{"model": "masked image model", "encoder_arch": "vit", "encoder_norm_position": "pre", "encoder_mlp_ratio": 4, "encoder_qk_norm": false, "encoder_drop_path": 0.1, "encoder_patch_size": [8, 8], "encoder_width": 512, "encoder_positions": "learned", "norm_pix_loss": true, "residual_init": "none", "steps": 7400, "batch_size": 512, "epochs": 41.9}
Rows from block 4 of the encoder of a small masked image model, named by matrix and row number. Rows with one number belong to one neuron. Each number is 500 + 40 x the weight over its row's rms, rounded and kept within 0 to 999. All counts start at 0. Numbers have three digits each. After the name is the row's rms in percent of the matrix's.
After each neuron's rows are labels from the 100 images, of 14848, where the neuron reaches its highest value: "top examples" is what is common among them. Only what is clearly more common there than usual is listed. The data: photos of plants and fungi (iNaturalist). In brackets: how many of the 100, against the usual share in percent.
# fc1: MLP up (encoder.blocks.4.mlp.fc1.weight, 2048x512), inputs 423-469
# fc2: MLP down (encoder.blocks.4.mlp.fc2.weight, 512x2048, transposed), outputs 423-469

fc1.113 134:532519483488472487454461551551541480470496507541485449513465527513514481519553501504501472472487477543483480492501502509537499530481430539483
fc2.113 138:480504576451511441473515427473501524523474513481576451461552538443424457472572541532463535494454557489473546570514536553501463466514509532499
top examples: order Asterales (28 vs 11); family: Asteraceae (28 vs 10.7)

fc1.210 080:511519555485555462499526485484519479438505562481483530458500493547539501452495562475508567470557583450514510564516420473465498505475478526516
fc2.210 076:534482468418513474544538424466545558488485439556489509462512526459500448536529522490514538469468514519537459489591492535503489465483550542531
top examples: class: Liliopsida (29 vs 9.2); order Asparagales (27 vs 4.5); family: Asparagaceae (27 vs 2.5)

fc1.649 128:487463469430529527477505533489470485489519484460589520476540509535475463485523490466504471536481540566394515512432585458440517539511533543459
fc2.649 117:487451488444503468487473473472437525510559517532518554524530504522476571491497471496523462475446555494502500523432547539494521510485464540433
top examples: order Fagales (27 vs 2.7)

fc1.744 108:467436475495486534526581532535503493526517520467497450467504509530483542476456465511514496529472449518521603541521471460509474476567530540515
fc2.744 103:508481486463456489460528447534553505550523431586442530435501497485479512457439567548508580499547490540459525512478532525458522590510490491507
top examples: order Caryophyllales (33 vs 8.2); family: Cactaceae (29 vs 3.4)

fc1.548 161:456506560491422485414454493437497507528438456542505485437567466547460401515472480511453489555541444524482562500398422486475498576539543570505
fc2.548 159:413446479528477522461475478555519491490487534509582489424540447470499487596483491520487469437507489459506559449496453539546510480462451462474
top examples: order Asparagales (39 vs 4.5); family: Asparagaceae (39 vs 2.5); text has "yucca" (36 vs 1)

fc1.594 139:550521486447492454464410532458525499486471471537440595502510585532479511528520491449436515525606538576574502537466493505490457503529536501487
fc2.594 141:459478461470535503508498452495419469511542475465466570444490504531429469579452563528505573512590505467543600446472481486491381551519504518557
top examples: order Asparagales (43 vs 4.5); family: Asparagaceae (43 vs 2.5); text has "yucca" (40 vs 1)

fc1.103 052:430448555501474541416471497456498492519543493575478434431537514490426440477449477487449520551507470464487466501484500505474515485536522538481
fc2.103 047:443520500466500591459517478488465460560509527468476478425504511519562559485481477477534486454553496522481552482469436528463509518566543422470
top examples: class Liliopsida (27 vs 9.2)

fc1.474 055:497505499440575475566470479525507426474562563495530506538553475569527430526456451473446546500506554491401539465496499540461503527568503442420
fc2.474 055:541472524505519548544521494467483511507493490518491472554484494580569539510495478512487426529508524515517516453493504512514436477466488463445
top examples: order Fagales (25 vs 2.7)

fc1.581 150:414515494510516520475436488548517444465548570485490434556496537541480575481518424471534504516453478388463555521468445480480513471531555520495
fc2.581 148:507566441517500522454541497520420516492485504569454480484493506465549477496458474432480485533499518495528455481473497501476486548493546556511
top examples: order Asterales (41 vs 11); family: Asteraceae (41 vs 10.7)

fc1.509 140:497511460435527553562453477483492483522540507497474524479473499520586499496483487459577446549574495514509496508473443538489526459469480501557
fc2.509 143:475533477547494582474521527447532495551533503593480504524430546523448468482508501408498460586598561563573459504467463478454477468502519580571
top examples: phylum Basidiomycota (26 vs 2.1); class Agaricomycetes (26 vs 2.1); kingdom Fungi (26 vs 3.5)

fc1.586 080:502488525462441557517542447448534525499523493537475516475474506523509535415536462466499467534465508530493554508579492534443542490516472511501
fc2.586 079:561539470515526548425555579501480461578490525468480529468498456459512502490573555525463445509470513496502463564487490507535542493447550472457
top examples: order Fagales (28 vs 2.7)

fc1.148 079:496481515468493478474415473536506452573517496508487542517474396544529482516518547539469495492511536500461541522516523485489562515510475420549
fc2.148 071:411481450596512479459523502531485441476525505430493497480488551438467535499487513409461492550491512572509474559496457533520445402539475489541
top examples: order Asterales (29 vs 11); family: Asteraceae (29 vs 10.7)

fc1.632 120:521550515416577503561504470518417410435472434500500575513491518382485538547534481586535459424495444485483549502449516474518476527422498421479
fc2.632 114:427487532497435579481468514497574431515509517493542490548463466522513493538532517536528546450514513517488539511504479450455503517464491478471
top examples: order Asterales (37 vs 11); family: Asteraceae (37 vs 10.7)

fc1.482 104:505435538580533480520486525547459530480523486445487519484491560449436486513548490571567452482549497482503486505520563571519547411460504477519
fc2.482 101:482588439436442464525477545526459479549574518454533516560463524473505503500564548526483556476507545548508507456433480399512435418500483523520
top examples: order Asterales (31 vs 11); family: Asteraceae (31 vs 10.7)

fc1.234 102:466516371527427550509500553488450440510481505449465508501460567484531429537496484448526487534512498522477511489532546578521507481519474560474
fc2.234 098:467548433499468513451404558576498433496528436515457515549501485475572562498551493490477500524497449464462474413563537510547492510516466534484
top examples: order Caryophyllales (28 vs 8.2); family: Cactaceae (25 vs 3.4)

fc1.454 077:502482515447443540490594536457490517457482535480551335504517535513542482524515538511476480493473466541454476491513500547472620484554510492514
fc2.454 084:483435459497592568508526491500500489493536431476469478508600469558598445530473517480546467479478560524480489470515399528535545478486494613525
top examples: order Asterales (28 vs 11); family: Asteraceae (28 vs 10.7)

fc1.695 133:485429477620516495473516570473492529457457464445493474485486450466522497496506492459443495501526507480479516483487506457443536480543485552502
fc2.695 119:463487527595536458509554508407496526464592511535442408398489495583514496578545542516511550418468478538516532495425512495516528500511482491544
top examples: order Asparagales (31 vs 4.5); family: Asparagaceae (30 vs 2.5); text has "yucca" (29 vs 1)

fc1.202 117:440427526472448466440583469541535444476511521520493464478451455522514524430526464468462557463543503515551530578474421547484466522495530467525
fc2.202 112:406491557485517466547512476508503440525492505454537510500488469470527483497542508525515467504542521448520493453482470510567552475462509497561
top examples: class Liliopsida (29 vs 9.2)

fc1.112 144:551479494486621453491561457456542470471548535503544532408559535494511451565450543454492485518535522479478509440489442499456464532555484432495
fc2.112 131:424482572530414526518560501462528499548519506459497454520538500487439513513453561442429453478472488535557423551494456486497526490461509535559
top examples: order Fagales (30 vs 2.7)

fc1.146 063:629502529557488459491524522480537515486498553545497525492510476614559508543473461456489504481483514574554502535450556517460496533453535589417
fc2.146 064:525395630501489547509557446429527480485533461468514498558484527549519554480466512529502529470396493470458520443501492459514491533501514463471
top examples: class Liliopsida (27 vs 9.2)

fc1.705 056:437447498491478473428483545527426572533455573506469501501585533441493472531476461459494408498510552500579525513521522462498478514490525537545
fc2.705 057:497503605506510462425503524444450466518546487467536575524433511515476515530496508466506522493488511524541514471462471475487504457503466523455
top examples: order Pinales (25 vs 2.8); class Pinopsida (25 vs 2.8)

fc1.79 098:521488582527469515451539516473489490535478487536501486527530440467522465510503529485481510487479504576485555536580516513504487494492481542503
fc2.79 101:431425520457503573493497540551494521435506468468485477458491472497471593583480482541504511564493473498526510455485480549504586429540466486556
top examples: order Caryophyllales (25 vs 8.2)