A small masked image model, trained from scratch: decoder width 192, muon at rate 0.004.
Rows from block 3 of the decoder of a small masked image model, named by matrix and row number. Rows with one number belong to one neuron. Each number is 50 + 12 x the weight over its row's rms, rounded and kept within 0 to 99. All counts start at 0.
After each neuron's rows are labels from the 100 images, of 14848, where the neuron reaches its highest value: "responds to" is what is common among them. Only what is clearly more common there than usual is listed. The data: photos of plants and fungi (iNaturalist).
# fc1: MLP up (decoder.3.mlp.fc1.weight, 768x192), inputs 96-143
# fc2: MLP down (decoder.3.mlp.fc2.weight, 192x768, transposed), outputs 96-143

fc1.415:31 46 55 37 72 62 47 47 61 59 54 36 38 58 43 53 41 53 54 38 33 38 46 47 49 30 43 40 45 54 70 46 51 33 46 41 58 35 41 47 42 43 50 52 53 40 34 63
fc2.415:41 44 40 63 32 50 46 46 25 62 57 58 55 56 48 62 43 64 63 54 46 43 61 69 48 60 50 67 53 65 48 42 57 82 30 36 64 67 47 27 55 63 55 47 52 35 48 33
responds to: order Asterales

fc1.256:57 54 42 36 42 49 35 50 58 50 52 57 50 54 59 64 61 37 68 71 42 54 73 49 54 34 49 34 56 56 32 61 48 40 55 71 48 44 54 17 42 50 42 33 75 72 60 39
fc2.256:56 36 58 58 61 55 45 48 47 29 64 48 58 76 60 52 47 42 35 32 63 60 32 64 52 44 43 51 60 53 52 46 59 77 47 58 44 50 56 70 47 35 33 59 43 36 64 40
responds to: order Lamiales

fc1.597:38 62 46 31 49 29 73 54 31 59 57 66 42 39 68 44 56 38 34 49 61 78 56 46 62 30 91 53 30 53 52 61 51 52 60 37 38 51 53 69 34 47 52 44 52 24 44 70
fc2.597:81 38 54 48 46 48 53 67 55 48 38 44 55 61 32 68 64 57 42 60 50 46 29 66 33 68 13 69 64 55 33 43 56 57 40 49 69 41 57 48 50 58 64 46 53 47 51 42
responds to: order Asterales; family: Asteraceae

fc1.58:51 34 35 60 31 87 51 50 46 38 45 63 48 50 43 48 63 46 48 52 48 47 44 53 36 59 30 56 59 46 59 56 56 58 43 55 42 46 43 60 46 43 43 69 30 48 49 43
fc2.58:47 43 64 40 35 31 52 45 20 50 55 45 51 45 46 19 37 48 46 48 42 50 47 44 55 53 33 57 41 61 51 67 55 64 62 73 41 71 32 38 28 43 46 40 58 65 63 52
responds to: order Asterales; family: Asteraceae

fc1.443:55 56 58 46 37 51 69 52 45 18 42 56 59 50 49 20 74 63 64 54 62 62 52 53 43 63 52 37 44 35 61 41 64 43 30 63 52 37 09 31 53 52 50 41 61 66 47 41
fc2.443:60 60 52 64 62 42 63 53 71 47 73 54 46 66 59 35 56 60 55 37 58 40 42 46 53 39 57 68 41 50 52 53 44 43 40 54 25 51 58 45 66 47 44 58 75 44 32 55
responds to: class: Liliopsida; order Asparagales; family: Asparagaceae

fc1.65:56 47 53 70 37 43 56 56 36 48 47 44 55 61 45 48 66 28 39 51 35 54 33 69 52 51 47 29 72 40 54 53 68 35 30 56 50 62 53 69 25 41 59 39 55 54 35 33
fc2.65:68 33 35 55 43 32 55 51 46 48 54 34 48 48 36 42 49 31 48 62 55 57 58 45 49 62 21 29 54 62 48 54 52 49 53 57 69 36 38 43 54 53 57 57 47 64 37 35
responds to: order Fagales

fc1.168:52 62 46 47 71 49 62 35 52 54 43 50 44 32 45 55 60 66 37 37 50 68 50 41 68 43 38 63 47 47 49 43 34 53 55 31 68 39 69 70 36 53 71 51 37 38 45 35
fc2.168:56 46 51 68 55 65 25 38 58 56 72 56 49 58 57 58 38 50 29 64 48 61 41 17 62 51 48 38 45 20 36 40 36 51 52 47 63 52 56 39 73 58 50 41 46 57 32 48
responds to: order Asterales; family: Asteraceae

fc1.365:50 70 54 73 51 70 51 47 55 45 16 58 37 40 64 50 52 52 47 51 58 54 49 45 48 48 23 55 71 39 50 43 45 66 68 33 73 57 58 63 47 56 43 47 52 44 44 38
fc2.365:42 47 52 50 64 37 50 46 70 47 62 36 34 82 52 63 35 65 57 46 52 43 38 56 53 57 56 34 58 39 52 29 54 51 58 48 35 46 24 73 70 47 37 66 41 62 56 49
responds to: order Asterales; family: Asteraceae

fc1.317:51 38 58 47 50 52 56 23 62 64 66 43 54 65 52 72 33 56 50 44 54 50 47 45 39 26 61 52 46 46 48 59 55 53 28 43 62 58 41 44 25 53 47 49 69 49 48 47
fc2.317:53 49 67 46 48 48 42 48 45 59 61 63 76 32 72 51 56 55 57 56 46 36 67 71 44 74 40 41 55 59 30 30 41 39 54 47 46 43 51 54 71 57 47 56 59 42 42 40
responds to: kingdom Fungi; phylum Basidiomycota; class Agaricomycetes

fc1.695:35 29 65 40 54 60 50 46 81 56 58 19 63 62 33 51 38 35 48 38 60 37 71 78 46 39 53 43 45 51 74 47 56 59 49 59 46 55 52 54 67 47 54 58 45 67 50 43
fc2.695:64 67 28 63 67 65 58 47 45 44 51 67 37 51 48 47 39 55 53 37 24 79 34 38 68 34 64 41 58 36 52 71 57 37 60 28 40 43 47 60 24 53 39 49 57 32 55 58
responds to: class Liliopsida

fc1.436:54 51 53 65 58 43 64 52 42 70 74 58 55 59 54 54 47 23 51 45 31 64 32 42 51 57 50 51 48 51 32 59 49 54 74 61 50 47 61 34 52 49 33 26 46 74 42 60
fc2.436:52 61 62 34 66 53 35 48 30 49 51 40 55 17 51 39 50 68 50 56 70 43 55 39 39 35 61 62 41 63 46 35 56 43 48 37 53 57 54 49 62 68 40 34 58 49 62 31
responds to: kingdom Fungi

fc1.638:53 66 59 50 47 41 44 44 36 42 43 50 28 73 51 29 64 42 42 48 38 64 59 45 63 63 75 45 69 37 52 63 54 58 58 59 55 57 38 45 41 43 42 63 49 66 51 49
fc2.638:64 72 57 43 46 60 53 57 53 52 65 61 33 42 46 36 38 53 55 47 17 54 37 55 61 33 71 56 38 49 49 60 46 48 33 61 41 55 53 39 33 43 67 82 43 43 38 63
responds to: order Fagales

fc1.132:63 46 43 41 49 43 41 58 49 76 70 46 53 50 60 72 55 79 63 47 62 49 37 58 49 41 51 46 50 65 74 59 60 52 44 51 54 58 41 36 32 47 49 56 31 39 40 31
fc2.132:51 50 61 57 60 62 53 47 44 44 34 57 45 47 46 59 32 62 51 71 50 49 48 24 67 43 32 75 52 37 44 50 38 41 55 41 59 09 60 49 51 53 44 41 53 46 54 46
responds to: order Caryophyllales; family: Cactaceae

fc1.633:59 84 56 58 82 59 44 44 46 44 64 69 52 47 40 56 65 46 38 53 65 66 56 47 56 42 48 50 61 39 50 26 43 55 79 45 47 56 73 38 42 45 44 56 25 49 35 46
fc2.633:43 57 61 56 44 62 47 34 62 46 60 43 52 63 40 52 27 64 57 54 40 35 46 36 52 41 61 46 28 72 33 42 60 50 45 46 43 38 47 31 45 60 36 64 39 61 37 58
responds to: order Lamiales

fc1.721:74 38 47 50 29 37 72 55 65 60 44 60 40 66 57 47 66 30 62 47 61 62 42 66 56 63 67 32 51 34 66 44 52 74 61 57 59 65 52 36 47 45 45 39 53 42 50 53
fc2.721:68 44 50 70 95 48 50 53 46 39 62 51 35 38 45 42 46 67 36 52 54 68 52 65 59 50 58 32 48 34 51 63 53 56 56 49 50 62 59 42 52 74 60 68 45 21 62 61
responds to: order Fagales

fc1.257:46 53 55 38 57 37 57 55 63 53 72 55 49 32 53 41 33 61 45 62 61 73 39 45 44 60 39 57 54 40 56 56 70 48 57 60 50 57 30 62 39 41 50 55 46 87 40 51
fc2.257:52 77 50 40 49 41 47 49 63 64 45 36 58 55 32 64 64 55 46 44 26 52 58 52 32 34 43 55 35 57 53 60 14 36 37 48 68 37 60 67 44 54 46 56 65 49 58 39
responds to: class: Liliopsida; order Asparagales; family: Asparagaceae

fc1.188:42 50 69 42 63 60 55 42 62 41 33 38 43 34 46 37 27 51 34 52 55 42 55 52 42 61 44 61 65 43 51 82 55 58 62 37 58 24 45 33 57 54 61 47 71 42 23 54
fc2.188:42 62 38 55 44 38 42 43 64 51 55 53 52 78 52 68 31 33 55 56 53 58 53 55 43 67 53 51 40 53 44 39 67 50 53 48 69 57 63 52 42 38 32 58 50 59 57 48
responds to: order Caryophyllales; family: Cactaceae

fc1.439:43 52 35 58 51 56 61 41 37 32 36 50 38 45 56 50 57 51 60 41 57 57 59 55 26 40 42 54 64 53 67 70 55 49 54 57 46 28 52 59 44 55 42 62 50 41 38 50
fc2.439:50 41 61 63 48 48 30 42 41 62 43 37 54 55 44 49 41 45 60 44 45 60 34 37 26 30 53 50 43 53 51 37 57 56 37 41 37 53 68 45 62 46 57 49 40 28 45 42
responds to: order Caryophyllales

fc1.653:41 47 57 59 46 34 71 42 59 62 49 56 36 33 75 28 41 37 57 65 68 42 41 38 55 43 64 38 43 71 51 50 63 42 38 62 40 55 73 31 54 55 56 39 53 62 47 46
fc2.653:63 43 63 45 49 42 35 59 25 56 47 43 48 36 47 66 39 71 63 48 58 55 58 58 58 55 63 69 64 72 47 45 42 55 39 63 65 47 41 57 63 57 47 68 49 72 58 44
responds to: class Liliopsida; order Caryophyllales

fc1.466:71 56 47 72 52 45 53 38 40 56 48 54 29 69 45 32 53 50 55 60 58 33 36 47 69 53 72 45 49 55 53 50 37 43 60 59 47 59 29 51 40 55 40 45 28 56 61 47
fc2.466:38 52 55 69 41 36 76 55 50 46 61 52 64 36 79 50 56 36 67 65 47 57 60 66 55 53 55 56 33 70 59 64 66 42 61 30 41 50 48 55 19 60 70 59 66 51 45 61
responds to: order Asparagales; family: Asparagaceae; text has "yucca"

fc1.187:55 48 58 44 61 50 50 48 52 71 63 36 32 56 59 52 25 81 54 63 43 73 61 49 44 72 40 56 62 42 43 83 43 32 56 51 46 39 48 31 51 38 21 63 41 61 61 49
fc2.187:59 54 50 48 63 45 32 24 56 65 31 54 45 75 52 36 66 54 49 40 42 36 63 58 46 41 50 45 65 60 52 56 67 57 63 29 43 56 38 38 49 32 52 51 63 52 41 57
responds to: class: Liliopsida; order Asparagales; family: Asparagaceae