A small masked image model, trained from scratch: encoder activation gelu, decoder layers 6.
Rows from block 4 of the encoder, named by matrix and row number. Rows with one number belong to one neuron. Each number is 128 + 24 x the weight over its row's rms, rounded and kept within 0 to 255. All counts start at 0. Numbers have three digits each. After the name is the row's rms in percent of the matrix's.
# fc1: MLP up (encoder.blocks.4.mlp.fc1.weight, 2048x512), inputs 376-422
# fc2: MLP down (encoder.blocks.4.mlp.fc2.weight, 512x2048, transposed), outputs 376-422
fc1.1184 093:146097171113129150173127141133109126153140114177120101110112160077180121113089147098113173163116089123121134156128127145141096145137122119166
fc1.1185 094:147105119126134118125113109125129141183088137113144143136178082144110147148138160123136127104131120112123105114136112144140104145139139132112
fc1.1186 128:087170063093139159127103134099101197130120131110103131136142094113136099122145086106112117149130148108139096143159110108134135119133120145148
fc1.1187 127:126127169120145121162127094129098121161129119140103104128137142135127144114133121111093098131161184127155121107101120098184157141146091151163
fc1.1188 140:115139135116137122139130157111123154101156107130130130170161156116101148120167141144147107088134126164145132088136147152125077151103110141115
fc1.1189 113:116135138103094114125126113124129175150125126103136127108126090080130098111126128135164114145120107146131172071089129147148129112100126142152
fc1.1190 099:121119128132146123095165148161092106127088131149094105170148131139177128163145100108113181116151166143139125144084113079106133110120112094130
fc1.1191 173:153130118143121103131140104121142100129120154144081143134150115156095137122127110143098137122112160132109132149159126151156132101126141126139
fc1.1192 073:063147112109129145105109151101137145129121099126187176151092125136101156139124087163134144147132155118140112149115158168136157104148125131127
fc1.1193 181:136158094116128144104128110143112174129139142138101104123176113112152148146118128124141128117169136105100143152117149143107110133175110134127
fc1.1194 121:140116100139133119069118103150160101150096124088119143094150116122134113124119123135152129150115134152159140131121159159185148164119141140155
fc1.1195 047:125101129135105068104136131136110159120157118161100118167089080148141133113091144150112151172144112118150106109086109127097150127128148129156
fc1.1196 102:161095149112111103143107147152125156115122117092114092141118121107104118159135141114129150094124157087127168145144131147150124166145140098145
fc1.1197 089:116147130114141142132110108166095146118116104101126115134143074139094148104077120176131140171116116114128139163123129146117120115114119125094
fc1.1198 102:147118129150094104132121127182135096089109141129111150128139137132128157111109147113098145117146115148156114121171147138109115139166174106175
fc1.1199 150:173130112104169143116133150102118161104161140139124124100167089137104127090163153130165137133137153101135136128144111082121118112146135130131
fc1.1200 107:109134133130103107132171130135143112114099157137100092112110106153107123138127109127107123174134118118142106145122143161111084105124113136151
fc1.1201 105:135141133131138134094149121155111110066142127136090096091110123103121133121110137145156122128199097093107116123120136143147146155117099160131
fc1.1202 149:128109126145134181126110123158142082148155145107136153102129106130099127138124136131139116148127132138138136167127170136130142119134128106159
fc1.1203 081:098118146131183107080142142141122080170110133139168152156122117117129134143118105143148187116120124146139098116142112149118117155161115076127
fc1.1204 090:124147122158083072182123149107120121145082141129174146103114142088101074154110138119102131139099104136151116135097188155138119111149156163109
fc1.1205 085:100140132140100129104103147117127084135113103144129129109074175142119151098120165146129129110106139135116106131126145097104123147122113140173
fc1.1206 050:145162084132129127132119102098100139132149142164131121135161091140108135132101111108106171128143146074142143144143149131094098122115156115112
fc1.1207 097:103150113129101110131164134139131172107092114143092114150141105123157103120130133163129142120135121080129131124145146103095118151086134117126
fc1.1208 110:156167132100133145148128105151131125118152120142169082119101161161147156091164134119146157158124145119106055110121148153110125124153146148177
fc1.1209 141:102133160119118124161137079097120068137172109130122137069103099111150150102132172078111198105107144123158143153144100135122097145137099158123
fc1.1210 117:086095122144130118093109073146162138123169056101126167120141117116096133090127141141143129119174162124125126104092133164105133150114153146138
fc1.1211 025:137167114137143131111158087188114156169115135142160099134144099095078131131125107141158142120168129146141137169118129145142134125144115137123
fc2.1184 094:112092157102134103117108148108127105144145168103079165125138100171115113120167167102143138134116127168133080141111159142111130123094125153085
fc2.1185 091:130132125109118164148098138145145135157114138125113168092158132129129131142161144104135158107113124134126123091155106105117118122080128165111
fc2.1186 123:109101167119146106142098123134121086113142100114125116118138104139145090107132106124131106164141137148115153115113138151104127132109134119127
fc2.1187 124:088103189164127132139133127146083114112159112093126136095163132136110172112158148110121143125101151111115125131092129128118117170125132132132
fc2.1188 127:152135122074101125119143121143153179210119128127128138150137124167122134150103110168114110131089134134139136097166104115094113129136163130135
fc2.1189 113:147114146165139146152111137112162137114141129164108124142155127096162124176107102109126137104151142144100136139134152167147100122132127131075
fc2.1190 099:144128115117105128153139127095049111088134150098106138152129135128086114117156121169126139125084112141111127176114170153128136109134094113095
fc2.1191 172:084112132175094098136156125116172119110156089091127117124149120145186182125126142160159149133122125103147104131096149155103155133130183107127
fc2.1192 074:086142106114136144135113133118128135139131120118143143148117087148133072085115144138103104127170120118118115148112138120196152167122146110117
fc2.1193 158:132122137167134134102165148170106116154133124130090112141123110122140097127116127142148180112138125147101100121104149146183187184131083080157
fc2.1194 112:115160127134134121158090152135128148144124143097130131158117128121147095131150123131143157118158142108159153158094145109130122176142152123099
fc2.1195 047:079177162125099132105128097091137097131142179116084109113139113156130110105157090155102146113149138112125125126149116141063120115170151125140
fc2.1196 094:108096091156088168121129130119132145091127126122147124118123164157138083128167125099109129125137146150114082091108078167115167115159138099127
fc2.1197 087:122145111165160121112138150160084151137145093109123116129113158138155091130128116123122144145160116136096097082109100133156118112129133095126
fc2.1198 094:149131113115136136146154132127117172118126130089126121128102163138135161142176141136153124185111115124124069124113108078135121111155118123124
fc2.1199 147:119136137155143139100129173134147107091145116135154142142157165170139174115144170126167186094109155086090120173122082112103150143140148138145
fc2.1200 107:078131115140166137132156136143097173143111150160153123120096146126114149165133114141133115127124116122169154154119128113148097143129106155153
fc2.1201 110:146091138110099105142156108133139119100189114122092130112112142140131098109092133114112108133125120078116095130130145149106136161104141141145
fc2.1202 130:118138137128149134073111134158094097115112121117119122180151112164105147102122113103119132145126146157095116153151106115150149118143131125112
fc2.1203 077:127115085173121141146113126108122156146096114139116102115109085144123142138108131086162160108122162164140085105119156141134148105097155136097
fc2.1204 096:112075124132175123130072164144091108134135153128153114098145117155151112171146120141192135115141119140147125094114100115087123084128102128168
fc2.1205 080:137106153129124142130155160150160161120138144089113105140124097136128093132157139142133131100143135075130140121162114099122126127113129108102
fc2.1206 049:131144119122124112115127165125178141135140121130139135098131129162132169132113138144088117141089156141142110139124146120135142116123123097119
fc2.1207 097:111161131108148139064102123102094126077161126145116106057126091160136113096152103133135171106122100166101113097136167149125149121142134178084
fc2.1208 113:093152112128133147166086153150115132108101121069144100127139186103102174115130121139153143143116144118119140115103144150130085096140158138112
fc2.1209 147:147144090156132130105151091156105184114154116148142115094136132158159115138119159136110129125132127103133114130124151124132116125119115103075
fc2.1210 114:095115126158091134135212167078161114147118092090097159116110122170152152094091150126132150121090132114136145141119155163130110088116166139114
fc2.1211 027:119135128146088097143133131140133127146126105147161112070142158115086087138126141134145153152109106135163155123145122126134166112098104146142