config.yaml
dataset: "photos of plants and fungi (iNaturalist)"
translate: 0.12
encoder_drop_path: 0.1
encoder_layers: 8
residual_init: "none"
lr: 0.004
adamw_lr_other_params: 0.0016
steps: 7400
adamw_weight_decay_other_params: 0
Rows from block 1 of the decoder of a small masked image model, named by matrix and row number. Rows with one number belong to one neuron. Each number is 500 + 40 x the weight over its row's rms, rounded and kept within 0 to 999. All counts start at 0. Numbers have three digits each.
After each neuron's rows are labels from the 100 images, of 14848, where the neuron reaches its highest value: "top examples" is what is common among them; "colour at peak" is the nearest of a few named colours to the mean colour under the peak. Only what is clearly more common there than usual is listed. The data: photos of plants and fungi (iNaturalist).
# fc1: MLP up (decoder.1.mlp.fc1.weight, 768x192), inputs 96-191
# fc2: MLP down (decoder.1.mlp.fc2.weight, 192x768, transposed), outputs 96-191

fc1.435:456552588520468549533486531516501547468531509438488459532523472418573525458514563527539563433527514548513441531468458539498512472523500488451598460532512498483504484470527501542486429539415482450453478484492467554520510405458459458484473517477523498518475581503550432508429553548498520538
fc2.435:452489508522519495429445502536498508482512538486464486445490532529450492433504549482521527522509530509484492551517530503515551472489553499483452527464458442510477420558478536417512445473518476496518580529423555500508530536512495514451555491493600505480483452571528514468520574581530526532
top examples: class Liliopsida
colour at peak: pink

fc1.304:492466521509483545530478482523548471463527506552469576476554485564489559542484512563529454468486416505531548478534480483513447516559544545459545533483518474519583462488541499473528433507464530510498507506520465493430462440439495519464529492547520489450497477507487519512493508517499575475
fc2.304:443511556514503485486422509560441574502521437474525499487518505471560454458508522482508568534552486514515484494482487531493458451507541570460438506542487548479455487405526545484450472498491402445497471469465535489584502481493577464564478481487557573512472460451446532495511576471538437490
top examples: class Liliopsida
colour at peak: cyan; blue

fc1.19:469489511526544518474497598473493547504507470426525558481478556503471453492526505460576492498507487485456453461558486513510435550556500530445522461516516455513463452561413505474414560501469461480539505527532487512547455496453497510491506476496483477517567484550585466450480514441502414476
fc2.19:508501507517511456481484516459505542498573466523464502528439495442462540532456456587498471490513527561570424540448520436453460458582563468511550493482490525539455504466519466489508542391516458458481500520469524454522422538483472503520510516479453553581537520433497503521543498517516471435
top examples: order Asterales; family: Asteraceae
colour at peak: orange; yellow

fc1.660:483450382435566476501524474473492485500499578507506455542485523525526450451493502453529504539522471506557528501490507511485482446439463589468502501534475509449601511478499466514523548512507518449442469497502428534536536540447483613507506560529427487530526544440512497485413521472465481500
fc2.660:512491460481584521534483566529476512491517462604405507552532471451491545498464496467487576502463527501451447491484608517513433521533524473531546519476534597578502405448447448489542494452496491483431502501536503455551508513484502426458442484544530532461538523541563532478503498525494431490
top examples: class Liliopsida
colour at peak: white

fc1.620:480533512480511518537522557511533515501499500572511532583487539488516449486553501473529495449497486471556464519471464437486496534511540530524534569475517472611501493485511465520512498452510455468503504428495477557455557499557493516436508473454528455518513547496510453507525526525479436503
fc2.620:534541550476515481608499495462443483409481424521540510555467536488553528550519490463479551471537527445533462491507479474458512508475501542464564504537521467519504540473473501519479488429493544549413486518499466496527479543504503509499524499529528585579493511409478502585516436534471497532
top examples: order Asterales; family: Asteraceae
colour at peak: pink

fc1.495:527479452486460562524498489512492557475533494516452541484504541471464476481537457520571504479482522494467493513541521502544508519531461537519502486521520554495472495436558463507455562509510446530518481443601534516496443549499547414452513541489499546496495523479525478545493461514421508556
fc2.495:580477480515455390527524524497502534466517506463534531508491458481459576485501490483519572501405486443519503498502432508498554586453424538493556507438538514480421464513618427567418534501517512381440517456542472529562502513602519507509530572487491496542494490540553483494428513494465501574
top examples: order Asterales; family: Asteraceae
colour at peak: orange

fc1.39:483529514535449535454485468549550501523465499500430536436498505500550539454514547490494468545494531501547524499507512478500491482533515531496517483492526466462448486522560475467511528531483570578477439450492578512553569517471518533484479550468476439507467527534505436503502567494480484561
fc2.39:540529511543518459478491538574521453547461510537467525480514588553480526437546504480503482495456499427499541511468463452520475621519482456523493500445462533550548426466424461498467465486539464517491602502428457431466475476601483486483524535515543542526487508472479529447499489531562524495
top examples: class Liliopsida
colour at peak: green

fc1.402:587559535513558549527451550457472435453457448473492520502536483467476506510562520558496469483498488505490504510494527422463441463488494542487543477455531487420432541481401492535411572560491483456481481469529517481505495525592439479532532476521581421546473474448540506544480577500462466486
fc2.402:507418511551514473487482438537449497532525485561530475488459460538550561581474517481534469504510485466475509514520477545458555538508520483475465480480437531558528520501503480473519447410532495560513546510517429480523534516437554489576533459548576565502509389517402538440564426498518498480
top examples: class Liliopsida
colour at peak: grey

fc1.417:520432566423467494519510464499524505524470552415482504438562526494457503487512533492539503454497538487474523550466502504505494494523473485504429457480493509481455467491520545512491482588515468451554554508454355447520441589496535502515478516473582528474531446483457503468439466489486528553
fc2.417:492537485541590513511428536517524533528505523514531491579521456534587482511431496545454484495498513454464458510579470547452526513436511535504496543500548551519551524518459481560535521456432509516453603440532537530510562491460505521499505451471405476515502530519452466451579485534529439446
top examples: class Liliopsida
colour at peak: pink

fc1.521:448504495430617509484441541491535538511502535560489522513494478575472442454502476461432449466492495427482435556554507507496450520555485570496538476522514497469497508511525462505528511487467467493469491401566503559522444517491531522574493518572554504467523461547501450455551538488523461481
fc2.521:486495463539418513567506462474529570419514485481544482534492421493544511600535584486504481468467514513461466471506521517476497503548483475471552485519530519523496494494478515479448518509563487498422484463556466427518422530521541578509517472573480498485481526454487535415579515579535504418
top examples: order Asterales; family: Asteraceae
colour at peak: yellow